config = dict(
    model='sound classifier',
    gain_aug_db=6,
    hop_length=320,
    spec_augment=False,
    norm='layernorm',
    qk_norm=True,
    width=320,
    beta1=0.95,
    steps=16800,
    batch_size=128,
    warmup_steps=1680,
)
Rows from block 5 of a small sound classifier, named by matrix and row number. Rows with one number belong to one neuron. Each number is 50 + 15 x the weight over its row's rms, rounded and kept within 0 to 99. All counts start at 0. After the name is the row's rms in percent of the matrix's.
After each neuron's rows are labels from the 100 clips, of 14976, where the neuron reaches its highest value: "responds to" is what is common among them. Only what is clearly more common there than usual is listed. The data: acted Russian speech (Dusha).
# fc1: MLP up (model.blocks.5.mlp.fc1.weight, 1280x320), inputs 107-213
# fc2: MLP down (model.blocks.5.mlp.fc2.weight, 320x1280, transposed), outputs 107-213

fc1.486 102:36 48 33 48 52 92 27 54 51 72 77 41 77 56 48 14 22 31 58 33 59 61 38 41 53 48 56 44 82 33 64 48 41 39 60 24 66 36 26 32 29 64 27 50 58 43 21 62 94 35 39 51 61 27 52 29 57 51 49 77 60 54 41 48 53 76 31 38 60 52 63 55 70 42 64 22 52 40 80 58 53 54 56 42 61 28 47 37 47 35 47 27 63 12 62 40 50 61 33 68 45 42 66 49 50 35 63
fc2.486 119:58 64 45 54 26 40 24 40 67 39 23 27 52 36 41 35 54 49 31 52 50 55 76 64 43 45 55 41 66 48 46 55 43 14 36 61 68 45 59 64 44 43 46 48 31 40 47 45 47 40 54 82 09 66 61 59 34 54 49 57 45 19 43 56 51 35 55 57 56 37 50 66 39 29 50 62 40 59 60 56 74 73 52 42 60 70 56 31 55 42 59 54 70 79 56 68 62 61 62 31 19 63 44 39 47 46 53
responds to: emotion: positive

fc1.487 100:64 40 33 67 51 57 49 48 48 35 39 61 76 28 57 26 19 44 59 42 37 73 54 58 37 20 60 75 50 37 62 40 55 46 41 72 31 41 46 54 40 48 33 49 61 32 48 29 35 38 75 38 58 30 49 50 52 29 69 83 66 44 69 69 52 30 63 44 66 77 37 60 62 67 50 62 74 55 33 49 52 34 58 55 60 25 33 47 41 52 60 40 46 31 43 74 28 36 70 68 23 36 68 65 44 51 68
fc2.487 100:34 74 70 44 66 17 50 48 46 10 57 53 69 32 55 61 56 71 48 64 68 47 42 56 70 58 37 84 64 46 33 74 65 53 62 24 36 75 49 61 39 19 58 49 44 33 62 76 52 67 42 41 63 43 79 62 74 55 43 35 44 66 42 62 90 67 60 65 48 23 45 24 58 90 52 46 42 62 64 69 45 29 53 34 45 44 48 23 73 78 31 45 33 31 60 42 52 53 39 45 49 66 45 11 67 52 38
responds to: emotion: neutral

fc1.596 092:58 45 31 46 57 46 48 63 80 40 54 58 45 34 31 48 51 38 54 91 32 60 32 57 44 45 50 46 34 19 68 43 66 51 46 49 35 61 65 46 64 55 55 41 54 60 28 44 36 74 32 61 35 37 46 50 51 39 63 50 48 58 43 49 26 54 31 19 17 52 36 74 37 44 57 34 39 34 35 53 28 48 58 66 56 71 25 38 36 49 58 31 63 74 45 37 44 57 50 56 63 58 78 68 34 43 67
fc2.596 085:41 33 61 42 37 62 46 68 40 63 33 87 36 46 55 58 41 66 49 53 76 59 50 47 49 56 31 41 35 53 44 37 39 32 49 64 64 41 51 68 81 33 59 58 55 72 60 35 21 54 62 48 82 67 54 47 60 58 26 54 62 63 60 32 47 41 56 63 63 77 58 45 36 42 49 57 49 46 33 48 60 59 47 64 34 68 45 37 71 55 33 64 57 60 50 52 18 58 53 63 33 64 53 69 52 61 63
responds to: emotion: sad

fc1.734 097:64 65 30 74 31 65 49 44 39 37 55 41 54 48 58 54 44 41 43 68 38 58 52 43 58 34 59 39 61 48 49 60 56 56 69 64 57 58 50 47 50 54 51 40 48 52 67 59 67 22 28 52 62 45 49 56 51 51 49 54 39 63 74 58 31 54 47 55 34 52 70 29 82 47 65 33 47 49 30 56 54 77 88 59 51 39 38 57 41 77 57 64 48 60 42 58 43 42 60 18 57 80 58 75 42 51 36
fc2.734 089:27 52 54 47 47 70 53 43 48 28 57 21 55 41 49 46 57 54 49 61 30 46 70 59 38 50 54 54 71 52 47 50 62 80 52 43 26 32 78 31 63 57 33 48 43 44 53 62 41 46 30 63 45 61 56 69 46 37 91 20 25 69 38 49 55 30 51 54 53 40 51 59 07 47 57 39 68 22 46 74 58 70 35 43 34 55 63 57 34 44 78 20 25 31 51 11 47 55 16 68 20 67 55 63 29 52 73
responds to: emotion: positive

fc1.393 119:50 44 53 52 62 38 71 55 41 63 49 62 36 29 45 53 65 44 57 67 36 46 61 78 40 47 58 34 70 59 51 31 68 50 55 38 43 44 69 44 41 83 54 45 66 64 58 37 34 24 40 39 40 43 47 62 40 57 69 45 21 50 67 61 40 59 30 50 45 78 49 44 62 78 47 41 56 58 71 46 46 17 42 71 36 56 36 50 40 44 60 21 48 39 33 28 66 45 51 31 40 60 47 87 27 82 35
fc2.393 122:77 76 46 40 61 42 66 71 52 61 54 71 70 55 50 45 45 99 35 39 56 42 39 40 58 69 36 68 68 31 58 64 29 62 55 57 54 54 51 66 81 70 51 45 57 39 29 59 60 41 34 47 57 40 52 62 70 42 44 62 51 52 41 70 94 13 48 34 44 61 50 27 45 34 27 78 41 75 45 22 85 59 51 44 56 44 55 55 86 27 63 58 51 49 67 52 47 45 69 43 59 41 31 46 74 34 51
responds to: emotion: neutral

fc1.305 104:54 46 26 55 61 49 45 56 48 75 47 42 68 46 62 49 64 36 59 31 35 59 37 39 57 46 13 56 47 32 38 37 42 59 70 55 38 38 65 62 38 60 30 61 32 45 52 38 55 50 42 35 79 46 42 55 45 51 62 17 61 41 53 47 53 76 35 29 52 62 83 74 68 69 81 49 72 36 51 56 56 54 55 33 52 88 45 37 65 41 48 36 08 49 49 42 46 45 46 55 69 59 65 82 58 50 59
fc2.305 095:49 33 64 64 35 57 55 69 46 39 64 48 52 93 61 59 15 28 49 66 61 29 54 54 63 31 37 79 52 38 66 56 52 55 42 30 54 58 45 37 53 56 49 81 58 43 38 69 47 47 38 31 57 72 45 50 53 68 53 49 49 51 45 77 25 36 60 49 47 59 41 36 52 54 70 52 36 48 38 82 50 50 48 63 38 60 47 20 46 58 39 70 40 29 31 12 46 32 25 84 78 43 72 78 62 29 56
responds to: emotion: angry

fc1.707 101:54 68 45 48 31 70 46 63 22 76 67 36 52 72 46 32 39 42 24 55 32 41 71 33 49 18 64 69 59 40 83 67 55 37 53 52 46 85 61 47 55 32 53 65 29 54 42 44 37 33 50 34 47 20 29 30 54 56 89 39 33 42 63 61 48 52 45 48 46 59 63 47 53 42 63 33 21 38 45 42 50 28 36 59 68 51 32 48 50 35 34 64 61 41 40 50 32 77 24 33 46 65 44 69 32 36 34
fc2.707 108:56 44 80 60 61 20 64 76 50 26 39 51 46 46 55 51 82 57 35 57 49 67 84 59 45 35 48 38 53 61 45 49 46 44 43 45 45 58 75 75 56 55 52 47 60 53 37 49 34 86 58 77 44 84 45 39 46 46 21 66 57 35 38 58 39 22 33 85 37 29 83 52 44 23 75 67 35 43 55 37 52 40 63 48 24 72 69 41 60 70 45 73 36 69 59 68 36 33 94 32 32 49 50 47 34 55 50
responds to: emotion: neutral

fc1.627 088:57 43 38 47 22 40 44 43 14 54 54 45 70 45 49 34 45 62 68 60 34 48 75 60 05 40 44 34 50 75 31 52 47 57 69 53 68 39 56 52 34 82 37 60 43 38 46 45 47 73 76 47 21 38 54 40 48 64 48 40 59 19 32 48 36 36 64 41 63 60 20 36 40 29 79 47 28 30 54 55 59 30 49 75 68 55 43 53 30 56 61 21 51 37 53 21 33 34 51 42 37 49 56 76 38 46 52
fc2.627 077:32 55 39 43 52 57 36 58 65 47 43 47 51 81 52 08 48 53 35 41 40 31 30 25 43 42 67 35 38 56 67 59 40 46 23 43 54 47 52 57 82 32 67 44 43 61 62 48 26 59 51 49 61 69 44 78 70 48 27 34 42 33 57 59 49 28 60 38 62 70 44 77 46 58 51 40 39 30 55 26 59 83 67 48 46 38 51 48 57 53 49 54 37 45 42 52 38 61 64 68 64 38 44 72 67 46 51
responds to: emotion: sad

fc1.24 084:44 35 31 55 43 42 28 32 69 36 62 49 65 54 49 48 45 60 73 00 47 84 25 48 69 26 39 73 47 53 50 59 35 50 57 62 61 81 58 39 65 51 64 37 46 69 29 80 73 30 26 55 44 40 73 72 44 48 69 47 70 42 40 58 42 54 49 48 55 43 57 54 28 35 56 58 34 49 47 35 61 36 35 63 35 81 52 55 27 40 58 20 41 16 52 22 32 49 56 72 62 47 84 70 59 33 57
fc2.24 074:30 29 37 68 77 40 49 70 39 77 55 58 28 49 54 47 70 50 47 45 37 28 45 18 55 48 50 45 35 32 40 60 54 55 71 36 34 53 50 41 68 22 47 64 65 54 33 26 33 51 55 57 61 53 61 67 48 30 69 35 49 40 43 51 37 61 56 39 62 68 56 55 61 47 41 38 51 48 41 45 59 24 32 58 57 69 31 66 65 49 55 52 35 30 48 37 71 66 73 72 27 40 46 63 19 59 28
responds to: emotion: angry

fc1.75 083:35 59 58 73 57 45 53 59 27 55 43 44 47 53 51 47 45 82 49 35 25 74 41 35 52 84 56 61 58 22 58 40 44 42 48 68 50 59 49 59 24 73 61 59 59 80 75 64 53 52 53 56 01 53 22 26 22 30 71 24 45 48 66 34 48 71 44 58 55 64 49 64 60 56 47 44 21 68 46 48 50 60 53 32 77 61 61 56 51 34 64 30 40 32 60 56 42 47 50 88 35 40 62 39 70 69 57
fc2.75 075:63 38 47 52 41 38 47 67 69 49 72 80 54 65 73 50 51 28 50 12 44 48 63 23 60 58 69 49 41 27 34 82 43 36 34 58 25 34 54 60 30 57 57 57 76 52 55 46 64 55 77 32 45 51 47 62 41 67 29 77 54 66 49 34 56 75 63 41 59 62 43 61 54 39 20 37 46 23 59 44 36 43 60 60 41 57 47 47 51 53 52 44 39 55 63 16 30 40 58 39 38 51 28 74 70 56 48
responds to: emotion: angry

fc1.708 113:73 38 30 46 67 77 54 28 64 65 42 44 55 63 58 25 57 38 50 61 47 41 81 47 43 40 47 44 52 52 79 66 54 37 49 40 58 66 63 28 66 55 29 53 77 61 10 50 65 46 54 45 74 42 40 31 64 41 47 55 49 65 71 47 39 76 15 35 39 58 71 82 27 50 72 40 31 33 55 53 48 48 44 43 60 30 68 50 48 30 52 35 37 41 44 49 44 68 63 66 30 48 52 78 48 12 45
fc2.708 113:55 31 59 28 42 33 48 62 64 50 23 73 36 44 33 54 34 63 67 39 55 51 45 47 58 68 58 54 24 43 41 38 44 50 44 53 33 49 54 72 38 44 62 63 43 52 54 36 88 76 48 26 54 57 55 59 40 52 39 60 50 59 61 40 58 68 70 54 85 33 44 50 58 43 35 54 50 73 22 35 48 49 70 60 49 71 63 60 70 43 28 45 52 59 64 47 30 54 84 66 68 36 43 55 40 60 31
responds to: emotion: sad

fc1.606 118:47 59 42 64 52 39 49 34 38 31 59 41 52 69 46 45 49 44 74 70 63 58 62 59 38 29 60 31 34 41 74 32 49 18 61 61 60 41 46 32 53 38 41 53 31 62 48 49 48 19 64 52 55 40 58 54 65 46 42 49 36 36 82 44 43 65 69 71 42 62 42 32 56 37 40 39 31 29 48 60 52 32 41 60 51 37 42 50 53 31 47 32 41 54 75 36 51 60 41 43 50 84 51 53 84 51 39
fc2.606 137:44 65 52 61 75 55 38 54 23 39 39 28 53 58 36 71 90 50 45 49 28 29 59 43 39 20 44 56 47 44 45 38 55 50 42 23 51 39 09 51 25 67 70 60 50 30 50 39 49 50 45 69 50 56 48 20 57 79 39 73 46 25 55 51 72 26 48 89 54 17 22 43 49 63 58 74 35 48 73 37 43 36 48 37 53 48 49 52 31 59 39 69 54 61 47 33 74 53 66 51 55 61 75 39 60 37 56
responds to: emotion: angry

fc1.300 107:66 62 42 65 31 63 82 56 67 63 45 49 33 65 40 39 62 12 55 42 58 71 44 57 38 63 30 30 49 36 61 41 34 41 58 56 58 53 41 47 70 55 55 62 56 15 28 39 34 89 34 61 65 38 63 33 46 67 76 65 49 54 41 32 64 55 47 25 32 57 36 75 63 29 52 52 39 56 72 56 46 46 58 32 50 69 40 55 34 37 71 75 33 54 32 42 43 39 38 54 46 67 75 67 82 48 45
fc2.300 120:61 34 34 53 63 54 45 30 72 53 72 55 32 51 55 20 41 71 53 38 55 48 44 40 64 51 57 55 53 43 53 84 29 70 31 43 48 80 56 63 50 26 37 55 69 80 79 53 33 51 60 59 53 42 68 49 84 38 54 24 75 74 32 85 45 61 45 67 78 56 17 49 61 64 29 65 55 44 48 48 49 70 69 44 32 46 47 80 84 51 40 49 30 36 64 59 57 73 35 45 63 26 60 49 58 59 34
responds to: emotion: angry

fc1.215 085:63 44 45 46 09 27 34 57 56 52 66 37 50 37 46 50 67 40 68 37 46 58 50 28 51 64 57 65 40 31 63 54 39 50 17 71 71 39 43 52 33 55 57 42 45 47 32 30 76 63 46 54 25 59 34 54 51 71 88 52 51 13 44 33 42 45 64 18 48 56 35 43 67 44 45 62 97 23 51 55 56 50 38 45 70 70 78 49 52 52 32 60 46 38 48 60 26 24 56 59 58 73 75 37 34 55 35
fc2.215 080:70 51 53 38 60 53 27 40 64 45 36 37 60 54 41 41 69 60 48 41 38 49 67 60 41 65 53 52 49 43 50 71 64 55 24 61 40 44 53 57 64 37 36 48 52 47 36 81 39 63 45 50 57 46 63 41 57 54 57 54 46 27 45 62 50 56 38 78 39 56 67 49 42 77 61 60 22 35 79 37 61 70 66 33 34 46 59 62 57 49 66 33 42 64 46 37 71 46 33 62 58 54 54 75 32 36 63
responds to: emotion: sad

fc1.160 102:64 71 25 59 64 62 51 44 41 41 45 64 41 40 51 57 89 49 46 42 79 48 38 53 48 32 41 55 50 57 68 56 50 41 67 22 60 64 49 48 39 48 32 33 20 49 40 71 24 32 24 55 32 43 35 46 73 63 49 58 00 50 54 56 47 58 57 73 27 58 67 51 70 53 48 38 27 35 83 40 76 24 37 47 55 56 32 52 36 13 48 61 46 63 41 33 38 45 28 40 65 39 62 67 61 19 33
fc2.160 107:20 62 89 49 56 44 61 49 35 53 53 75 31 51 66 28 40 37 43 42 51 54 52 89 47 36 19 49 72 53 39 45 43 43 16 36 33 43 46 49 78 54 39 15 57 43 44 65 35 62 61 49 50 36 59 49 45 39 31 59 54 99 47 72 51 18 30 70 19 38 67 53 68 71 63 47 45 37 56 58 44 43 59 68 44 52 24 34 49 38 48 82 43 78 57 54 55 26 80 32 57 39 44 50 40 56 36
responds to: emotion: neutral

fc1.612 094:49 35 46 60 56 52 67 32 68 41 78 51 34 73 44 45 49 42 36 64 52 46 29 59 36 42 56 48 11 52 42 44 64 45 63 28 51 51 36 57 30 73 52 57 41 56 48 65 62 54 38 37 59 52 41 41 39 51 61 65 14 60 68 27 40 34 55 49 42 38 48 65 57 56 64 62 22 38 59 58 64 52 52 69 64 47 43 39 48 32 60 38 54 63 63 63 52 54 11 59 40 61 56 69 39 35 50
fc2.612 079:21 53 67 75 47 54 26 59 58 40 67 39 55 18 32 99 68 65 50 66 43 40 29 46 49 40 78 43 39 53 70 63 33 30 42 67 36 53 39 83 48 53 26 60 51 21 51 76 31 28 24 63 34 39 73 57 38 48 65 62 26 36 47 70 42 53 61 49 25 43 28 41 35 36 66 64 50 50 51 71 51 58 48 61 41 57 41 60 55 76 43 48 52 35 35 44 64 18 50 41 46 41 38 53 52 66 43
responds to: emotion: angry

fc1.159 093:38 44 30 38 43 44 63 29 42 43 37 48 44 45 45 57 52 39 43 37 42 27 36 21 60 48 35 49 43 35 43 61 46 73 61 57 58 61 26 64 37 45 37 47 27 66 27 75 58 69 28 44 61 67 53 77 79 63 45 50 48 72 69 40 43 41 53 44 69 42 28 45 73 55 68 54 41 45 59 69 47 23 51 66 36 48 33 44 31 32 31 68 48 40 65 52 30 24 54 30 80 42 40 36 89 61 72
fc2.159 086:54 27 57 25 45 53 48 53 68 88 46 59 60 71 61 45 56 34 45 23 52 58 45 46 48 56 55 34 52 39 29 40 50 45 23 58 45 37 42 49 42 19 53 56 50 48 43 38 56 45 67 40 78 55 33 32 46 39 33 69 78 72 51 64 60 60 65 50 60 45 48 61 66 67 41 45 58 66 37 40 43 69 69 47 33 55 45 58 48 44 48 56 44 57 32 22 27 89 81 55 32 44 60 53 72 85 53
responds to: emotion: angry

fc1.9 124:37 64 47 73 55 45 44 51 54 64 73 32 53 41 31 43 56 49 58 61 39 53 41 78 57 48 51 62 53 31 39 47 38 51 31 40 53 66 45 37 24 52 35 46 51 40 27 43 56 55 82 41 66 54 33 35 64 63 25 54 49 47 43 34 48 48 70 42 66 61 47 72 99 80 78 54 45 37 58 54 57 36 58 40 77 49 19 42 35 18 41 46 58 48 68 73 37 72 49 38 58 41 73 62 54 57 65
fc2.9 130:47 70 61 79 57 54 58 50 41 49 37 30 40 25 27 59 53 60 25 45 27 30 51 67 57 55 64 52 65 93 43 57 47 52 44 70 30 61 32 67 42 77 35 60 56 24 50 35 64 56 53 84 48 46 47 23 55 83 59 49 52 64 43 73 38 62 41 24 35 36 37 31 22 44 69 41 37 56 53 40 28 72 39 58 45 77 45 33 29 73 53 52 59 64 42 37 54 41 59 20 64 56 35 52 62 90 44
responds to: emotion: angry

fc1.52 099:61 43 38 57 40 55 02 97 37 63 55 47 42 70 75 24 41 22 44 35 52 69 69 76 23 50 61 32 65 25 46 53 39 32 40 49 64 44 59 37 51 62 49 48 34 65 35 52 49 51 60 51 58 53 50 62 51 40 37 42 52 38 61 17 38 49 43 60 50 70 44 70 83 73 45 44 54 21 73 74 57 43 43 42 49 57 49 42 45 23 50 62 41 18 45 48 48 40 59 45 46 39 82 47 22 31 69
fc2.52 096:30 08 50 45 71 47 43 89 29 65 51 23 85 91 58 51 54 41 55 35 72 67 34 42 45 63 30 79 31 54 35 44 63 80 69 40 45 63 56 45 53 79 58 63 27 51 59 88 36 60 83 48 57 45 59 65 57 48 32 22 62 28 60 86 24 62 21 42 57 46 84 38 37 54 80 37 71 58 37 60 57 47 68 56 32 52 36 49 64 63 38 65 54 50 52 32 47 35 35 67 29 66 67 54 35 30 47
responds to: emotion: sad

fc1.156 099:59 30 64 65 45 43 48 73 47 64 67 61 47 84 51 54 49 56 57 51 36 29 30 59 60 35 34 57 57 34 72 38 41 32 62 52 60 45 74 56 36 56 47 50 71 40 57 47 40 64 76 38 77 44 36 67 35 52 53 57 64 61 56 92 36 53 33 60 75 58 29 64 50 27 62 65 37 47 57 52 40 48 45 53 50 57 29 60 27 47 38 62 28 51 31 16 35 55 34 51 44 48 55 52 52 47 60
fc2.156 102:39 45 35 54 34 69 39 52 34 23 41 66 42 60 57 33 38 57 42 62 64 39 59 63 63 62 38 36 62 54 62 45 65 36 47 16 61 35 59 53 60 55 51 63 48 49 33 77 35 42 36 63 32 57 57 32 35 34 74 12 36 58 36 38 10 33 67 56 45 44 39 46 39 63 47 46 39 54 69 57 49 32 50 30 59 39 39 55 31 83 41 49 44 31 43 76 71 21 43 49 88 46 48 36 61 51 56
responds to: emotion: angry

fc1.141 106:30 63 52 46 57 51 52 54 39 46 61 43 52 58 64 40 54 42 52 91 49 66 42 61 50 64 57 32 47 42 54 47 46 45 53 50 25 58 48 52 49 49 46 67 25 45 69 41 34 58 59 56 55 39 71 45 76 54 69 15 44 55 57 81 61 37 29 79 64 63 73 41 29 40 62 50 53 35 58 14 36 29 52 23 69 62 56 26 55 44 24 37 49 59 31 70 66 43 57 28 46 75 42 56 52 67 17
fc2.141 134:63 71 78 48 63 39 49 44 49 42 45 85 87 27 44 77 63 69 30 53 59 21 50 40 74 52 43 76 60 24 62 81 58 44 30 50 59 45 55 56 58 56 42 47 47 51 57 76 51 57 48 41 41 34 56 36 27 49 60 77 56 40 43 44 71 29 53 52 36 35 37 62 33 72 39 90 54 55 30 26 48 34 52 52 35 38 48 69 49 62 60 67 42 43 11 89 58 38 68 85 75 37 23 56 67 54 59
responds to: emotion: neutral

fc1.114 100:53 37 25 35 36 23 40 24 37 50 59 40 70 65 55 28 69 29 44 31 43 53 56 62 44 58 57 51 60 53 46 61 33 39 30 46 50 79 50 49 74 52 40 55 61 73 46 67 55 54 60 63 67 58 34 53 56 62 52 58 70 58 54 44 35 76 48 35 55 49 45 51 75 79 40 51 61 47 48 48 50 29 54 44 23 23 62 53 42 31 61 72 47 57 61 72 33 32 60 62 46 39 44 37 37 50 35
fc2.114 115:79 28 25 41 76 54 55 59 52 25 72 73 67 59 36 29 47 64 48 39 31 33 54 50 47 44 55 62 60 48 46 63 51 62 44 36 56 59 47 63 56 65 62 67 44 43 41 58 59 46 43 41 57 53 64 45 73 39 72 40 69 55 26 72 46 60 52 67 42 60 45 66 16 26 46 53 58 61 47 47 87 67 60 33 49 27 38 62 81 47 41 27 23 38 66 47 64 37 44 65 61 51 55 57 56 37 42
responds to: emotion: sad

fc1.77 086:45 37 63 77 68 44 37 40 78 66 69 60 49 60 34 63 84 45 51 61 29 62 69 67 46 81 61 21 38 58 52 56 72 33 44 46 62 39 35 27 32 67 40 27 58 24 51 47 72 32 47 75 42 58 64 31 57 69 42 44 47 00 50 48 42 27 54 45 50 47 66 31 67 41 52 69 16 40 68 73 49 64 34 36 44 67 51 34 56 52 64 70 44 50 40 46 37 49 33 58 35 38 51 56 69 38 28
fc2.77 074:57 70 54 52 48 48 67 64 48 60 52 62 53 49 66 47 71 70 39 49 70 34 67 42 69 31 63 68 48 40 47 73 50 50 19 40 55 48 49 54 35 57 63 45 38 53 57 53 32 60 62 72 48 71 61 28 46 68 40 65 40 99 36 67 55 14 51 64 63 34 31 47 70 43 39 42 34 65 52 52 48 79 49 31 34 36 37 41 56 49 32 50 31 60 52 25 42 28 39 61 67 42 35 61 47 42 47
responds to: emotion: neutral

fc1.446 088:61 40 55 61 70 53 30 25 79 42 46 65 58 46 58 48 85 57 55 43 48 50 16 47 83 39 62 48 44 46 39 11 59 48 61 92 69 39 43 50 34 47 33 59 54 75 39 73 65 21 64 31 73 46 73 55 51 42 62 35 50 40 48 50 57 40 50 47 45 56 30 48 76 60 52 45 42 38 45 29 53 41 57 65 69 59 62 58 67 52 35 51 66 35 35 34 57 63 52 44 49 61 52 53 45 59 69
fc2.446 075:51 40 39 47 55 68 37 60 62 92 42 72 64 48 44 50 60 51 56 34 43 46 47 55 68 49 33 51 37 42 42 41 68 43 50 30 42 40 24 30 60 49 61 39 49 35 59 25 74 69 41 65 57 54 58 48 49 63 57 45 51 53 56 36 43 62 49 53 43 31 16 51 67 56 35 69 45 47 41 58 38 52 41 67 25 49 51 78 56 64 56 48 39 56 49 65 56 52 57 35 43 51 45 91 66 53 67
responds to: emotion: angry

fc1.363 136:64 54 57 25 35 41 71 70 61 70 52 32 37 63 57 27 61 38 37 40 78 55 56 66 51 39 63 51 46 63 63 42 37 39 66 51 52 61 36 28 60 72 63 74 37 56 47 25 78 74 57 59 36 39 08 17 77 39 61 59 13 63 54 73 60 46 58 38 51 55 52 60 44 58 43 24 35 46 80 63 49 59 56 74 43 56 32 41 62 78 53 90 43 52 64 34 44 65 48 35 32 41 63 60 45 49 41
fc2.363 151:19 49 82 59 58 53 72 56 56 51 43 69 33 48 45 54 32 55 26 38 47 58 48 71 41 49 57 48 41 70 39 33 26 53 43 36 15 32 34 42 28 63 35 46 38 64 43 62 64 62 48 40 64 68 56 34 32 61 73 62 67 61 46 43 40 41 40 30 43 31 43 48 73 77 50 28 41 67 55 73 33 55 54 57 35 64 45 42 33 64 44 49 59 46 63 26 34 48 62 56 40 46 40 72 59 61 63
responds to: emotion: angry

fc1.738 097:26 22 46 25 60 22 27 24 42 42 11 27 27 31 33 49 39 55 69 48 52 66 36 45 61 35 59 59 33 58 45 56 55 74 45 52 25 36 18 52 74 50 31 32 33 44 65 49 34 56 56 31 56 77 31 58 62 47 55 30 65 77 58 62 37 12 53 47 23 47 44 54 27 54 44 28 61 44 46 51 38 69 38 60 63 40 50 55 13 63 62 47 30 49 37 50 48 63 29 50 37 47 71 69 78 41 56
fc2.738 083:68 38 57 41 64 27 38 78 30 60 52 59 32 37 63 57 74 78 31 62 50 23 57 35 48 21 25 57 38 55 31 74 34 58 41 44 49 42 55 59 37 43 34 50 40 58 48 91 50 25 62 64 38 39 56 63 33 36 40 69 46 15 30 69 54 32 35 51 43 38 43 43 46 45 31 61 47 64 59 36 68 34 59 49 42 53 42 68 60 17 31 39 59 57 35 80 57 70 46 40 47 48 32 45 49 41 51
responds to: emotion: angry

fc1.497 090:37 44 41 40 34 79 65 47 73 63 62 34 69 15 33 54 56 35 46 48 64 31 26 44 68 65 64 38 60 45 56 29 36 68 39 91 82 62 50 54 22 57 78 55 63 49 41 26 88 42 47 43 47 86 44 51 32 57 35 51 46 54 52 13 81 63 42 16 17 68 72 57 61 46 63 51 53 40 50 37 37 70 08 79 39 82 31 66 34 64 75 54 42 44 57 27 33 45 22 46 40 50 46 61 42 76 67
fc2.497 081:47 61 28 50 24 29 35 51 38 72 44 63 50 26 60 46 70 52 54 26 58 38 47 39 27 84 40 24 39 46 40 72 24 08 71 65 62 70 60 27 48 46 59 67 38 57 46 63 34 59 62 74 60 43 47 55 61 23 43 42 78 63 47 41 60 67 75 64 45 38 27 38 44 32 54 54 41 40 55 86 38 49 46 51 31 64 69 58 49 66 47 48 40 44 63 53 32 31 22 42 36 24 45 37 59 72 57
responds to: emotion: neutral

fc1.508 103:33 29 23 50 62 51 47 45 62 66 24 57 49 60 22 48 48 36 68 62 54 36 57 58 22 40 42 62 50 69 53 41 43 76 64 38 36 43 63 16 30 40 65 58 28 40 20 26 45 78 65 57 55 60 43 88 41 46 84 57 57 44 51 58 41 50 58 40 55 46 58 32 54 62 62 50 81 62 49 40 72 72 56 58 63 67 51 75 28 64 60 36 58 40 56 50 69 65 34 44 29 50 54 41 61 58 59
fc2.508 106:41 46 78 34 82 28 53 50 44 47 33 67 55 56 58 60 58 48 39 49 54 29 34 44 68 58 50 59 45 54 46 34 67 46 59 50 45 41 56 57 48 70 61 39 46 23 51 69 70 73 82 23 50 41 31 37 43 70 35 73 54 53 56 70 65 42 42 99 41 21 57 38 35 68 62 69 28 68 51 64 26 36 64 50 25 36 52 56 43 83 41 73 42 70 56 52 46 44 60 34 51 31 43 61 48 57 45
responds to: emotion: neutral

fc1.568 110:59 44 54 52 47 29 47 42 47 48 27 41 25 50 41 33 55 47 70 30 30 63 60 51 50 56 37 46 54 67 70 27 38 78 35 57 41 49 73 55 45 57 72 49 42 52 70 27 70 54 64 74 31 72 26 41 75 83 53 64 73 46 80 39 55 42 48 47 50 37 53 60 29 54 77 35 51 44 59 65 46 59 58 45 38 15 57 50 56 47 65 50 50 51 44 43 52 56 51 21 15 72 88 45 37 33 52
fc2.568 126:78 53 35 47 42 41 42 38 50 57 33 77 52 41 61 76 62 77 35 41 35 69 71 40 55 88 46 45 52 24 37 81 44 38 35 57 52 38 43 59 48 31 65 40 56 31 63 17 37 39 50 28 55 13 53 47 30 50 54 66 51 47 64 59 63 58 90 49 70 40 27 72 55 48 36 20 47 72 56 37 55 42 60 27 51 44 37 59 52 36 50 62 54 44 58 29 33 51 53 61 74 36 47 36 60 66 39
responds to: emotion: sad